config.yaml
cond_dim: 192
hidden_act: "gelu"
fused_qkv: false
inner_norm: false
width: 192
optimizer: "adamw"
weight_decay: 0.05
Rows from block 3, named by matrix and row number. Rows with one number belong to one attention dimension. Each number is 50 + 12 x the weight over its row's rms, rounded and kept within 0 to 99. All counts start at 0. After the name is the row's rms in percent of the matrix's.
# q: attention query (model.blocks.3.attn.q.weight, 192x192), inputs 0-38
# k: attention key (model.blocks.3.attn.k.weight, 192x192), inputs 0-38
q.13 103:55 34 54 47 47 36 59 55 64 65 60 45 56 54 53 49 62 69 41 51 40 47 48 44 80 49 54 40 48 42 58 50 31 36 52 53 56 46 60
k.13 103:49 66 32 42 44 58 67 54 33 43 66 51 60 54 26 35 58 31 46 51 40 51 69 65 38 47 54 57 57 56 31 65 76 42 45 55 61 63 49
q.14 090:51 47 54 47 45 58 26 42 63 25 35 57 49 38 30 48 36 42 51 47 49 23 50 49 60 52 49 50 71 41 49 47 34 41 51 28 65 45 38
k.14 108:55 52 49 63 56 30 46 56 56 58 64 64 53 65 30 32 37 32 49 57 47 57 48 54 35 61 45 42 37 55 60 36 51 56 49 60 00 54 54
q.15 111:44 58 55 42 59 69 51 62 43 45 35 37 50 52 77 51 56 30 65 52 63 61 54 39 33 56 57 69 38 61 51 51 74 62 58 59 53 56 65
k.15 133:44 44 51 61 39 63 58 59 46 42 38 34 40 20 69 60 51 89 59 35 63 41 43 32 60 41 50 34 51 50 37 55 38 53 55 56 68 51 50
q.16 101:47 59 37 76 30 35 71 57 52 96 67 49 67 50 36 50 39 29 39 57 23 57 60 46 38 65 45 39 30 57 48 54 65 42 60 41 42 42 66
k.16 100:44 43 47 48 62 62 33 52 53 69 29 52 48 62 59 61 40 49 34 45 64 62 58 43 56 54 49 64 59 47 47 51 40 67 39 62 32 42 66
q.17 080:51 37 50 56 30 43 67 53 64 76 65 30 57 67 40 46 42 59 48 55 39 67 34 55 39 61 55 46 41 53 47 62 55 31 39 62 61 53 65
k.17 087:41 41 49 44 36 34 70 68 37 78 55 64 53 46 52 62 47 45 46 35 57 29 31 45 31 54 73 68 44 57 55 59 48 52 37 55 37 51 36
q.18 078:47 24 62 52 66 54 37 29 60 25 42 79 38 46 50 42 52 62 60 59 53 44 40 65 35 56 40 22 44 42 43 55 62 40 46 53 48 44 36
k.18 081:69 36 69 50 47 66 60 47 56 43 45 45 52 46 46 60 47 38 56 61 41 48 13 45 64 52 44 49 69 34 35 32 60 52 53 43 22 48 31
q.19 081:51 55 50 74 50 38 64 53 46 76 83 61 63 43 52 45 43 32 36 60 39 61 58 39 62 54 38 45 53 52 61 51 53 42 55 59 27 51 72
k.19 087:41 75 50 28 70 55 27 26 62 26 58 37 42 62 53 36 24 57 57 60 58 44 58 49 44 45 41 38 66 50 42 63 50 52 30 61 56 57 46
q.20 087:36 37 49 50 31 22 39 50 57 62 45 42 55 37 52 47 30 48 70 63 56 61 40 43 54 37 43 50 58 60 67 56 38 41 47 55 35 45 34
k.20 094:63 37 35 42 69 41 40 57 36 63 75 51 54 50 58 36 56 47 75 38 43 46 49 51 37 53 46 42 49 54 52 44 32 56 58 53 26 52 49
q.21 062:26 37 44 61 65 53 33 48 46 46 41 42 50 46 53 51 46 63 51 44 49 71 77 54 35 49 39 54 61 47 68 41 33 51 45 20 60 43 62
k.21 067:59 64 40 50 42 52 40 55 79 48 45 64 46 18 59 43 50 32 54 31 35 32 61 39 50 55 40 45 38 43 44 63 71 57 41 67 28 57 61
q.22 090:66 25 53 52 38 33 72 35 56 42 40 48 69 58 69 54 50 53 64 58 40 46 54 45 61 67 45 28 53 57 28 57 33 54 43 52 66 60 39
k.22 092:45 34 54 36 55 45 44 49 41 66 31 59 51 75 52 33 26 56 49 41 34 29 29 34 57 68 46 44 64 53 28 44 51 47 63 41 45 69 49
q.23 085:53 65 56 60 69 49 44 52 63 26 43 59 42 37 56 78 34 49 52 60 63 54 46 59 54 30 17 46 53 44 48 47 50 50 53 42 36 55 35
k.23 084:65 36 55 48 49 37 55 41 41 55 26 64 57 42 53 54 59 52 82 26 47 43 43 54 49 25 57 37 50 45 54 25 50 58 67 46 12 58 35
q.24 104:53 53 63 53 67 76 35 47 51 36 43 61 57 37 64 60 33 60 47 47 50 46 50 42 53 42 27 46 66 43 51 57 51 61 64 45 30 45 51
k.24 115:45 64 53 72 55 72 49 37 64 36 29 80 52 69 50 55 65 48 52 52 35 56 72 56 70 45 33 40 74 48 35 41 59 37 64 43 56 51 41
q.25 068:35 41 69 42 41 30 47 25 67 43 46 62 60 61 55 48 57 41 65 63 53 67 38 56 53 45 52 44 53 45 48 90 56 44 25 71 74 53 31
k.25 073:41 41 47 33 59 54 49 58 43 63 41 57 52 53 46 64 45 45 56 74 36 44 35 48 63 70 59 45 56 55 36 71 41 42 60 26 51 50 43
q.26 103:42 72 53 24 40 75 39 56 57 33 30 41 46 41 47 35 64 61 58 37 62 49 48 51 40 61 58 57 42 44 61 46 42 74 51 45 69 56 50
k.26 095:40 69 47 50 58 41 65 58 40 64 69 47 55 38 38 52 56 59 48 55 53 46 60 50 38 62 52 62 44 43 70 56 33 47 14 47 52 44 60
q.27 130:56 47 49 47 22 46 62 48 60 81 59 47 49 37 39 46 50 71 55 55 32 47 41 39 73 83 59 41 46 42 63 57 42 34 43 43 59 44 50
k.27 111:48 50 47 52 57 52 77 45 38 56 49 59 62 49 24 52 65 24 48 34 46 35 45 65 39 52 55 63 41 60 40 53 65 60 65 41 63 59 49
q.28 108:55 33 69 36 53 60 29 47 51 08 54 48 42 53 34 50 45 68 59 51 68 47 41 59 55 52 63 49 81 35 36 53 34 29 55 54 56 47 40
k.28 118:65 43 44 49 38 34 42 59 42 47 70 43 60 62 28 30 45 29 41 61 44 46 25 70 34 63 58 28 35 48 42 56 56 46 68 60 48 61 41
q.29 084:45 40 50 69 54 32 27 45 54 33 34 49 47 39 60 75 42 55 56 54 36 48 55 57 56 53 23 38 62 57 47 54 48 36 65 65 39 49 50
k.29 088:46 42 44 58 48 50 40 39 67 72 53 54 39 63 55 35 48 44 57 28 40 48 56 49 41 63 51 21 64 52 38 72 67 47 64 57 39 47 51
q.30 100:40 76 46 40 49 67 13 65 66 30 67 55 45 42 46 53 52 48 51 43 55 57 82 65 66 61 57 45 47 41 54 37 53 48 52 44 37 33 56
k.30 102:38 66 54 60 81 62 35 51 65 39 83 38 47 44 35 35 29 43 50 55 56 43 73 47 72 67 36 55 62 38 58 41 66 62 54 32 42 37 48
q.31 074:54 55 41 61 16 31 31 64 59 71 83 42 43 40 36 57 62 51 51 45 30 67 70 69 43 73 49 52 29 53 38 61 37 50 34 57 65 39 55
k.31 086:42 39 41 40 44 45 44 56 55 76 60 28 51 47 56 59 54 55 39 35 59 43 35 46 57 69 62 53 57 39 51 43 51 55 46 38 43 43 54
q.32 087:48 72 44 48 52 41 31 44 49 34 46 52 50 29 44 46 43 45 52 55 75 72 50 48 65 41 31 52 64 44 58 45 41 50 55 66 23 43 44
k.32 098:63 48 53 38 68 40 64 42 63 65 87 47 53 41 48 50 34 61 73 34 46 36 44 53 47 48 53 43 40 48 65 32 41 70 28 29 30 59 52
q.33 098:46 62 32 67 39 60 48 40 48 70 41 50 51 41 59 41 61 47 60 45 34 52 73 45 45 55 42 48 36 58 57 38 58 44 44 58 39 42 58
k.33 110:30 49 39 57 62 69 49 50 47 49 44 50 41 35 76 70 65 65 55 59 53 52 63 34 75 29 29 49 53 45 40 59 51 51 70 46 59 37 57
q.34 091:59 46 62 40 51 57 52 41 59 48 34 59 46 22 56 49 54 49 53 66 47 49 54 53 56 43 58 46 51 52 45 45 58 59 17 35 40 62 48
k.34 098:56 45 58 42 56 50 61 57 48 27 61 50 55 22 52 54 46 44 62 66 68 39 41 66 65 47 48 47 49 52 53 21 48 59 45 10 35 57 45
q.35 096:24 57 51 57 23 49 70 42 46 87 49 50 57 45 35 83 59 49 57 48 42 45 56 40 37 50 58 57 49 59 47 48 49 41 52 35 55 56 53
k.35 104:34 32 36 66 48 45 51 55 39 65 57 64 50 71 62 24 42 44 17 64 38 55 74 49 44 38 39 67 45 44 59 70 41 29 46 69 29 58 60
q.36 089:55 52 53 56 32 45 44 37 37 41 64 43 50 67 38 53 58 37 36 46 45 29 62 49 49 64 60 48 41 48 57 57 51 45 60 65 64 48 43
k.36 092:33 51 53 50 52 66 48 62 44 70 69 41 53 68 58 52 59 28 51 67 61 65 50 40 61 46 62 68 53 39 45 76 55 53 47 41 65 52 66
q.37 094:62 64 50 53 52 75 60 48 66 46 31 41 47 38 41 36 51 51 48 41 63 52 39 47 41 62 57 57 45 52 52 49 57 51 61 38 33 51 45
k.37 093:47 59 61 38 65 55 57 50 68 32 55 66 55 40 48 42 46 69 49 27 51 54 41 51 45 65 56 43 58 45 57 37 34 66 50 46 19 52 37
q.38 103:36 51 51 52 79 68 52 53 45 49 39 45 36 21 49 40 54 72 50 49 51 52 35 60 46 20 37 59 56 32 45 38 60 53 41 45 52 45 50
k.38 115:70 60 42 63 39 47 53 38 53 39 54 66 49 34 49 61 64 45 57 40 33 59 69 43 47 46 42 37 47 53 58 40 44 50 57 46 28 46 38
q.39 126:69 81 52 50 59 36 48 47 54 46 48 57 58 52 53 53 43 41 60 58 54 42 57 40 66 40 34 40 40 61 61 31 48 68 71 38 27 59 35
k.39 128:32 48 62 53 67 40 54 62 58 61 27 66 48 47 57 62 35 48 84 64 46 55 66 45 50 33 37 62 44 61 59 32 65 57 59 33 16 44 61
q.40 082:53 43 43 52 43 43 75 28 42 78 11 56 54 52 52 50 47 63 45 56 49 63 35 53 49 49 43 48 50 56 47 51 40 25 43 47 61 56 40
k.40 090:60 21 41 22 28 43 64 49 40 56 44 49 49 60 54 44 43 58 63 25 43 45 37 39 50 56 60 56 32 66 41 37 21 63 68 51 49 74 33
q.41 067:57 75 43 62 35 47 61 50 42 37 57 64 32 61 38 56 51 37 40 47 58 29 54 37 26 52 55 47 50 55 58 58 70 62 53 76 72 62 34
k.41 084:63 60 64 43 50 45 78 72 19 25 61 37 50 63 51 38 53 33 58 39 43 44 49 66 45 47 56 53 48 52 48 61 62 50 32 64 45 68 44
q.42 078:54 44 43 66 26 53 61 35 55 66 49 65 57 52 56 44 51 39 38 56 34 39 62 35 58 72 44 32 48 58 57 50 36 41 67 64 53 40 44
k.42 078:43 49 49 69 68 88 42 24 56 62 42 42 47 45 43 38 71 52 60 37 50 60 42 48 75 56 48 55 69 57 46 47 67 68 46 39 57 63 63
q.43 082:36 64 52 47 60 86 21 51 52 51 64 51 46 35 46 32 42 70 28 27 47 54 75 68 49 56 49 54 69 43 52 58 53 40 54 61 66 38 48
k.43 085:54 47 50 63 52 58 25 55 66 57 62 67 48 43 37 58 58 39 47 28 54 76 68 51 45 73 37 40 59 56 39 61 60 66 62 38 56 43 58
q.44 093:38 58 38 51 52 57 40 51 43 46 44 45 61 51 52 52 42 27 56 48 64 49 42 55 19 53 41 52 56 62 43 50 49 48 55 57 38 53 45
k.44 106:44 31 67 39 49 42 11 44 71 53 29 56 43 54 72 57 46 57 34 66 62 65 24 40 54 45 45 42 58 51 57 45 37 47 43 54 42 50 53
q.45 083:71 42 46 47 30 41 67 34 46 67 63 45 38 68 32 51 57 38 47 48 53 54 32 45 49 80 63 50 39 48 62 52 63 30 58 63 57 39 54
k.45 100:31 37 54 50 44 52 48 78 44 46 60 38 59 60 45 69 54 39 24 57 47 52 31 56 45 53 62 75 51 55 44 58 56 47 55 52 70 57 59
q.46 084:40 38 37 41 42 66 52 42 41 70 53 62 64 59 66 28 47 55 46 38 46 40 68 21 59 64 51 55 48 66 57 59 45 52 62 30 51 37 59
k.46 100:39 33 40 53 42 80 38 32 59 39 39 49 43 54 50 58 60 56 40 68 48 58 49 44 71 44 46 56 56 49 45 47 40 46 49 34 87 69 49
q.47 125:64 49 59 44 33 48 45 42 54 55 53 54 46 50 34 51 49 69 50 53 39 34 53 60 81 81 69 33 59 33 61 61 36 32 45 38 64 59 37
k.47 116:45 68 40 58 55 46 60 56 32 54 62 55 73 36 13 39 64 35 57 33 53 46 42 75 39 45 46 57 33 64 40 41 66 55 64 44 47 51 58
q.48 075:57 63 49 41 48 23 33 58 66 59 74 56 61 70 57 53 58 33 57 47 37 39 67 53 49 53 45 41 45 47 56 52 29 88 45 52 38 44 37
k.48 095:39 48 43 56 60 61 42 42 52 53 24 47 57 53 41 79 61 37 73 68 63 50 52 36 76 52 41 68 56 45 59 51 52 46 43 56 66 42 62
q.49 110:44 42 48 45 41 31 64 51 52 80 63 72 63 62 44 66 38 33 58 59 47 49 51 32 49 56 45 53 38 68 68 38 32 61 47 49 27 50 61
k.49 107:46 31 56 31 65 54 57 43 36 55 46 55 48 64 58 38 17 63 50 52 52 45 58 32 61 42 34 65 51 58 61 23 41 62 25 42 37 60 70
q.50 082:41 46 53 46 53 55 44 35 57 73 38 50 67 43 56 53 31 53 67 51 49 57 47 45 62 41 41 53 73 61 50 72 12 30 18 56 56 50 63
k.50 092:45 25 18 48 32 46 33 59 47 59 41 67 51 60 61 46 61 46 64 38 34 48 53 35 41 55 39 42 61 51 39 58 35 50 80 43 48 49 45
q.51 065:69 75 42 65 51 33 40 43 51 45 33 53 39 28 46 60 49 35 43 44 55 44 72 57 50 48 37 50 61 48 52 35 57 50 32 33 12 46 37
k.51 080:64 54 58 53 60 42 32 48 55 46 92 64 55 70 46 26 53 48 78 29 40 48 55 40 50 62 37 31 57 35 49 69 56 61 49 61 49 41 48
q.52 099:49 57 42 47 68 68 43 49 47 22 56 49 43 55 61 61 49 33 45 44 67 67 46 46 27 42 59 61 50 45 32 57 61 53 51 63 54 48 46
k.52 087:53 36 47 44 45 46 36 49 62 38 29 36 44 40 71 69 44 68 43 52 53 48 38 41 62 49 61 35 56 30 54 51 23 37 30 47 59 58 38
q.53 105:82 41 58 36 38 53 55 52 61 10 53 43 40 60 43 76 52 35 51 63 58 53 45 54 52 59 69 62 38 47 66 40 64 50 54 26 39 67 32
k.53 112:57 53 58 38 67 41 53 73 31 36 70 29 47 40 32 43 44 53 50 63 80 51 20 62 36 63 69 47 38 49 51 36 54 68 53 57 47 63 54
q.54 086:55 41 55 38 52 55 41 51 31 22 30 61 57 34 53 39 55 44 59 62 62 47 70 53 65 42 45 51 53 53 40 31 43 52 61 33 23 40 29
k.54 090:28 49 35 57 64 55 50 43 72 61 78 46 52 55 53 59 44 43 54 54 42 73 48 34 54 49 21 53 63 49 54 37 50 70 58 40 45 48 72
q.55 076:56 53 54 56 51 67 47 60 62 28 66 53 39 52 43 64 52 61 44 46 54 57 45 66 55 45 56 45 38 53 59 50 79 61 64 57 69 43 43
k.55 083:45 75 49 61 46 51 54 57 33 41 45 45 39 33 41 63 59 41 49 39 65 75 44 56 41 38 60 54 52 43 35 37 49 53 46 52 35 46 69
q.56 078:53 48 37 47 26 28 49 57 61 49 81 52 50 40 45 55 47 31 52 66 57 52 59 49 47 67 62 61 45 57 52 60 43 55 30 26 22 43 53
k.56 087:58 41 51 30 52 51 35 36 47 46 55 23 55 60 42 45 35 51 37 61 62 39 28 52 60 64 58 42 50 39 64 34 39 58 46 68 72 53 38
q.57 100:66 30 50 55 52 28 56 54 34 33 31 38 51 56 57 57 46 38 53 71 49 24 39 46 56 37 51 64 58 70 62 44 39 35 48 39 50 50 55
k.57 104:57 42 43 43 36 43 30 52 44 65 51 30 57 51 54 58 58 50 46 61 45 52 36 42 48 38 54 48 35 46 58 52 40 60 77 44 67 69 55
q.58 080:68 24 68 32 38 57 56 58 51 32 33 45 41 79 51 65 60 52 63 55 48 40 32 32 60 47 63 53 43 54 54 15 53 46 56 51 52 49 41
k.58 084:35 43 27 45 51 55 53 62 39 59 52 59 57 45 56 72 57 57 48 73 52 60 54 41 59 41 58 55 50 49 51 44 68 45 56 36 49 41 69
q.59 091:55 39 49 62 49 45 56 50 41 60 60 46 55 61 31 25 59 70 41 47 52 42 65 55 82 46 60 34 48 30 53 50 39 53 32 41 59 40 57
k.59 097:50 76 46 49 48 51 71 47 44 48 75 67 67 47 27 40 47 42 51 39 32 37 78 54 54 54 53 72 38 49 52 31 73 47 39 52 46 49 57
q.60 091:40 58 53 52 36 18 42 59 60 51 52 29 48 20 56 47 51 48 64 59 53 64 46 41 64 39 34 46 69 47 52 63 21 55 50 65 43 49 54
k.60 100:52 66 39 47 45 26 36 40 53 71 70 58 61 58 52 37 40 31 53 60 33 33 65 34 53 40 63 49 59 45 69 54 50 41 60 44 40 42 48
q.61 093:48 48 57 28 60 47 18 45 59 42 42 55 43 53 62 47 41 49 47 60 67 63 48 60 41 56 52 58 66 46 23 75 48 41 35 64 60 48 49
k.61 098:53 30 63 42 42 34 43 60 66 70 50 39 50 53 34 39 44 57 46 27 49 49 07 58 38 76 53 21 46 41 53 49 39 45 63 59 55 61 26
q.62 152:41 55 37 60 53 45 61 58 39 53 51 50 66 59 66 50 56 13 47 41 50 54 41 37 14 31 46 63 36 64 46 41 62 61 61 64 37 44 68
k.62 152:45 47 64 42 46 69 44 41 64 43 33 42 32 57 85 67 33 72 42 59 58 59 48 26 73 52 54 51 81 41 52 46 43 50 25 48 56 53 40
q.63 112:52 30 41 67 34 28 70 54 53 88 68 56 55 53 57 62 43 53 45 59 33 50 46 28 76 81 47 49 48 53 66 49 42 51 48 44 57 41 60
k.63 100:51 59 44 40 59 60 77 44 36 37 58 45 54 54 37 35 38 49 58 18 52 41 60 64 55 63 66 60 63 59 43 45 58 54 53 47 71 51 59
q.64 096:46 69 59 53 56 25 59 53 46 48 52 55 54 68 52 55 59 44 50 33 51 42 53 52 66 27 28 60 45 56 68 35 50 61 62 47 38 59 52
k.64 098:44 47 52 62 57 56 80 24 38 61 36 47 47 62 43 44 40 36 47 61 65 57 57 40 29 42 49 48 42 44 46 41 57 71 58 32 43 60 52
q.65 071:57 27 53 40 28 34 50 54 45 69 65 66 56 38 38 75 31 57 60 46 28 67 50 57 39 54 30 67 51 62 42 41 40 42 41 36 22 49 43
k.65 074:51 57 55 66 61 61 80 42 59 59 44 22 47 72 58 49 44 37 61 69 68 47 29 43 60 75 50 37 37 52 51 61 42 52 66 31 42 54 52
q.66 096:46 55 45 43 77 79 48 62 48 30 53 58 54 37 42 50 63 36 58 53 38 35 62 63 42 68 48 46 55 44 46 33 76 70 44 34 38 55 42
k.66 105:54 51 54 37 55 53 23 48 68 46 48 58 48 32 32 51 35 56 28 43 45 45 51 48 64 62 56 39 63 40 69 38 24 51 52 52 42 46 35
q.67 082:50 53 40 47 44 69 37 61 53 75 31 57 39 54 47 68 31 52 62 65 30 55 46 50 48 59 50 75 61 51 54 53 69 55 57 64 38 78 57
k.67 087:52 70 53 57 49 43 52 26 65 82 54 39 60 45 46 67 57 60 40 38 42 40 42 54 47 49 46 27 51 53 60 38 34 46 41 55 48 38 49
q.68 082:56 40 55 44 60 67 29 66 50 33 53 55 47 46 45 66 52 62 25 57 36 68 53 36 64 35 39 71 63 40 43 68 60 57 52 45 59 42 47
k.68 090:51 48 51 64 32 25 56 30 58 62 70 55 45 57 64 52 52 37 63 44 57 53 62 54 63 45 50 35 55 51 54 40 43 33 63 48 36 54 40
q.69 123:43 63 66 27 58 70 31 67 59 64 50 42 52 20 46 63 50 52 45 48 52 59 43 53 39 79 69 52 61 60 45 65 57 39 38 57 61 47 39
k.69 120:56 51 49 47 23 57 29 52 61 55 50 61 56 45 58 67 44 74 46 47 43 61 38 51 56 73 54 26 65 39 38 69 40 30 38 58 68 47 39
q.70 112:61 37 41 44 47 57 41 40 53 53 64 36 52 37 47 38 63 54 56 53 41 76 50 42 55 74 55 48 45 45 45 79 63 36 50 58 63 39 58
k.70 112:52 54 52 53 35 36 61 46 55 65 45 38 50 51 44 66 54 57 53 37 65 62 42 53 33 68 72 54 60 57 41 73 40 29 23 63 74 51 43
q.71 094:50 50 64 81 41 40 57 65 45 67 61 43 49 28 62 66 59 44 53 50 44 66 56 49 59 35 46 69 36 52 58 52 36 54 50 46 23 57 67
k.71 103:39 43 41 56 61 61 65 41 58 61 42 48 56 73 53 60 57 59 36 53 71 44 58 52 54 40 31 47 45 52 37 29 55 60 52 56 54 51 56
q.72 081:66 41 60 51 64 33 54 61 55 51 52 73 46 27 49 52 47 33 50 48 31 35 57 39 59 50 14 39 45 52 59 29 45 49 61 53 30 71 44
k.72 086:49 42 45 47 58 66 43 43 63 82 48 65 48 61 51 74 35 58 52 40 44 48 46 48 41 57 65 52 52 44 27 51 23 56 62 53 48 23 64
q.73 089:43 69 39 45 69 64 47 17 54 53 65 68 59 42 48 31 39 44 63 55 51 44 98 64 38 79 60 46 60 48 58 52 57 47 43 47 37 42 59
k.73 102:35 72 54 34 47 74 43 82 66 51 43 48 58 33 38 49 66 72 21 25 40 40 61 58 55 53 45 23 54 49 36 50 31 63 55 57 55 54 35
q.74 094:37 66 59 39 25 74 34 49 48 68 32 44 50 30 45 50 35 38 54 56 49 48 51 53 44 66 48 45 60 62 45 55 64 60 36 32 37 41 41
k.74 091:59 78 34 43 37 35 37 50 56 89 48 53 62 38 50 71 34 62 47 67 30 57 52 52 38 71 48 43 70 44 67 59 37 37 48 62 47 56 33
q.75 087:53 46 47 62 47 51 60 48 53 37 73 53 52 51 52 35 58 34 49 62 56 50 53 49 49 49 50 65 41 61 45 61 50 54 79 49 57 58 51
k.75 099:49 37 39 39 54 64 75 68 47 76 53 38 49 45 51 62 57 59 35 46 46 77 43 44 58 51 36 45 45 31 56 33 68 66 51 46 53 32 39
q.76 105:45 48 60 55 53 52 36 28 49 57 34 44 65 48 64 61 32 64 67 68 53 38 41 33 51 23 45 51 62 55 27 68 34 48 47 49 54 49 49
k.76 115:46 30 57 61 31 39 46 69 49 46 43 41 36 45 71 80 54 83 48 61 47 74 30 40 57 51 42 47 65 52 53 56 42 30 37 62 61 68 47
q.77 091:53 69 56 61 32 39 23 37 50 58 22 35 49 55 68 58 41 45 62 53 42 42 36 43 44 23 47 32 58 57 56 37 43 56 56 54 53 31 47
k.77 093:58 58 36 53 45 52 67 63 63 86 19 41 53 58 43 53 40 55 54 62 57 52 56 54 49 52 50 74 35 48 69 53 42 33 58 37 43 44 65
q.78 098:28 52 46 66 63 53 52 60 42 24 47 45 43 60 50 39 48 62 45 58 56 45 61 60 52 06 35 55 59 50 53 47 62 69 57 30 42 58 46
k.78 094:47 59 34 63 45 29 50 45 45 44 45 46 46 48 46 48 59 60 49 53 52 41 76 35 72 33 36 55 40 51 65 38 50 47 37 52 25 46 36
q.79 086:43 40 55 40 26 45 24 68 58 45 39 50 40 45 49 68 54 54 63 78 76 62 22 45 64 31 40 48 65 63 42 59 48 29 39 51 62 34 51
k.79 092:71 43 48 75 46 35 71 45 38 57 54 45 56 55 62 63 48 44 27 51 15 56 42 37 55 52 55 61 41 48 65 33 35 45 75 47 48 51 48
q.80 101:66 61 50 56 39 58 37 74 52 57 53 65 63 21 37 50 47 44 51 65 29 47 37 53 48 62 34 31 46 52 72 41 63 71 60 48 46 57 41
k.80 100:37 32 76 31 65 46 42 25 57 70 57 80 54 46 45 62 24 47 51 49 38 44 42 42 54 72 42 40 52 48 48 31 61 60 46 36 45 52 38
q.81 087:61 47 40 40 46 28 39 45 39 43 56 34 42 57 55 64 58 55 67 63 55 77 44 44 68 26 37 77 46 50 45 58 59 49 36 63 50 60 62
k.81 096:55 60 71 82 30 26 57 44 32 51 52 42 44 58 50 36 55 42 57 55 55 47 41 44 44 53 54 46 46 66 55 65 42 37 47 47 58 54 36
q.82 077:54 65 44 46 59 49 59 28 54 50 71 70 36 36 29 56 42 55 41 67 42 64 75 69 41 74 71 56 36 44 47 52 42 55 47 55 32 44 51
k.82 089:37 53 54 56 40 59 25 53 41 36 60 49 60 38 46 50 42 65 69 44 58 24 39 55 53 52 39 33 60 74 42 49 60 42 26 57 58 74 42
q.83 090:38 40 50 54 65 56 31 59 47 29 60 60 39 48 42 51 57 56 74 59 52 42 31 44 61 20 41 42 66 26 52 23 58 49 56 49 48 54 47
k.83 094:49 32 40 73 36 23 48 26 41 45 51 63 49 57 45 45 46 43 23 38 34 50 78 39 61 38 44 59 38 54 50 45 50 47 54 59 34 46 52
q.84 097:44 60 47 64 53 40 73 42 51 50 50 45 54 58 60 39 54 54 40 51 39 48 76 40 45 31 43 39 46 54 45 53 37 49 59 31 28 58 47
k.84 091:42 67 59 54 61 64 65 40 57 45 29 47 35 63 62 47 69 50 59 55 78 50 70 59 57 25 60 51 49 43 45 43 61 50 42 69 66 64 60
q.85 081:67 44 38 60 62 54 47 66 46 66 63 54 51 15 66 73 56 49 46 32 59 65 53 43 50 55 40 48 54 60 35 65 40 57 77 37 34 34 42
k.85 078:36 23 51 38 54 47 28 60 48 48 55 61 50 56 45 30 25 40 61 70 54 32 57 53 33 49 46 57 49 51 64 34 42 29 49 48 53 44 67
q.86 096:55 56 56 60 32 50 23 54 61 47 53 55 61 45 37 47 41 41 50 48 49 39 50 54 28 54 46 47 39 45 65 32 54 67 43 33 42 39 39
k.86 098:40 67 53 60 40 46 58 56 55 62 36 63 42 39 43 60 33 40 59 68 46 57 69 48 55 62 46 42 57 64 46 51 45 50 48 31 25 63 59
q.87 083:42 71 36 63 47 56 56 66 54 60 29 61 60 66 51 60 51 44 66 40 50 36 43 46 54 48 41 31 45 48 51 23 64 53 50 47 58 47 41
k.87 085:64 60 83 31 41 61 47 47 55 48 32 52 56 49 47 51 22 44 35 61 47 45 33 54 45 43 38 47 47 52 50 37 42 65 48 31 24 46 67
q.88 090:43 23 57 61 51 24 68 64 33 45 49 35 46 61 57 25 59 51 40 54 59 43 53 38 70 37 32 47 37 51 54 31 56 57 67 46 29 67 39
k.88 099:47 20 39 51 71 54 68 36 58 40 55 55 51 55 49 48 44 25 69 42 69 46 57 44 39 45 53 72 51 42 50 38 46 54 55 39 50 31 66
q.89 115:65 52 35 39 33 63 49 69 45 54 58 42 45 52 57 50 62 41 28 47 55 53 51 49 53 82 67 50 36 48 61 46 62 53 48 58 56 40 71
k.89 119:61 58 50 36 61 48 53 41 56 61 59 48 70 38 41 18 30 15 63 42 51 32 58 55 30 48 63 56 51 64 45 40 62 63 63 28 42 35 45
q.90 103:38 44 60 60 50 28 51 37 46 57 25 44 50 57 52 63 50 57 66 66 60 48 45 41 51 10 31 45 57 55 29 64 44 39 54 50 54 50 46
k.90 108:45 33 41 69 33 42 57 55 44 57 58 47 41 66 57 65 75 74 34 49 50 63 39 34 69 42 43 50 38 52 64 53 45 40 39 73 63 64 63
q.91 109:51 60 62 40 59 47 53 60 49 28 41 57 52 50 46 47 50 44 42 40 56 26 62 60 47 43 40 63 36 37 53 37 47 64 61 41 38 64 57
k.91 108:48 59 60 55 58 69 62 50 27 46 39 51 44 72 47 36 49 33 53 57 56 43 63 44 51 50 41 28 58 46 62 24 60 66 62 30 40 37 31
q.92 129:43 49 55 60 34 31 53 52 61 64 47 58 46 64 99 58 40 47 63 50 57 35 53 21 61 57 40 51 63 61 61 48 38 48 48 44 55 44 44
k.92 127:41 51 50 61 58 42 52 62 38 44 36 49 65 56 83 45 48 53 59 47 48 48 38 42 42 20 28 55 58 68 33 43 34 76 60 72 44 64 56
q.93 102:48 66 50 58 61 47 50 33 53 46 38 77 52 46 48 50 54 55 38 36 35 41 68 44 43 47 50 57 41 53 71 24 43 79 56 50 56 72 53
k.93 103:41 51 63 34 70 51 32 49 43 37 67 68 51 60 51 39 40 49 73 57 50 27 52 56 67 27 52 40 41 50 38 43 70 75 25 62 30 55 49
q.94 114:48 61 38 54 53 53 51 55 62 27 59 61 37 49 55 49 44 59 35 62 48 47 99 48 53 25 36 40 59 39 50 44 41 41 40 47 51 56 55
k.94 111:55 64 61 77 60 54 38 42 45 38 54 48 33 73 62 45 57 47 50 27 52 38 82 45 53 18 46 42 45 49 44 28 41 41 58 31 28 54 43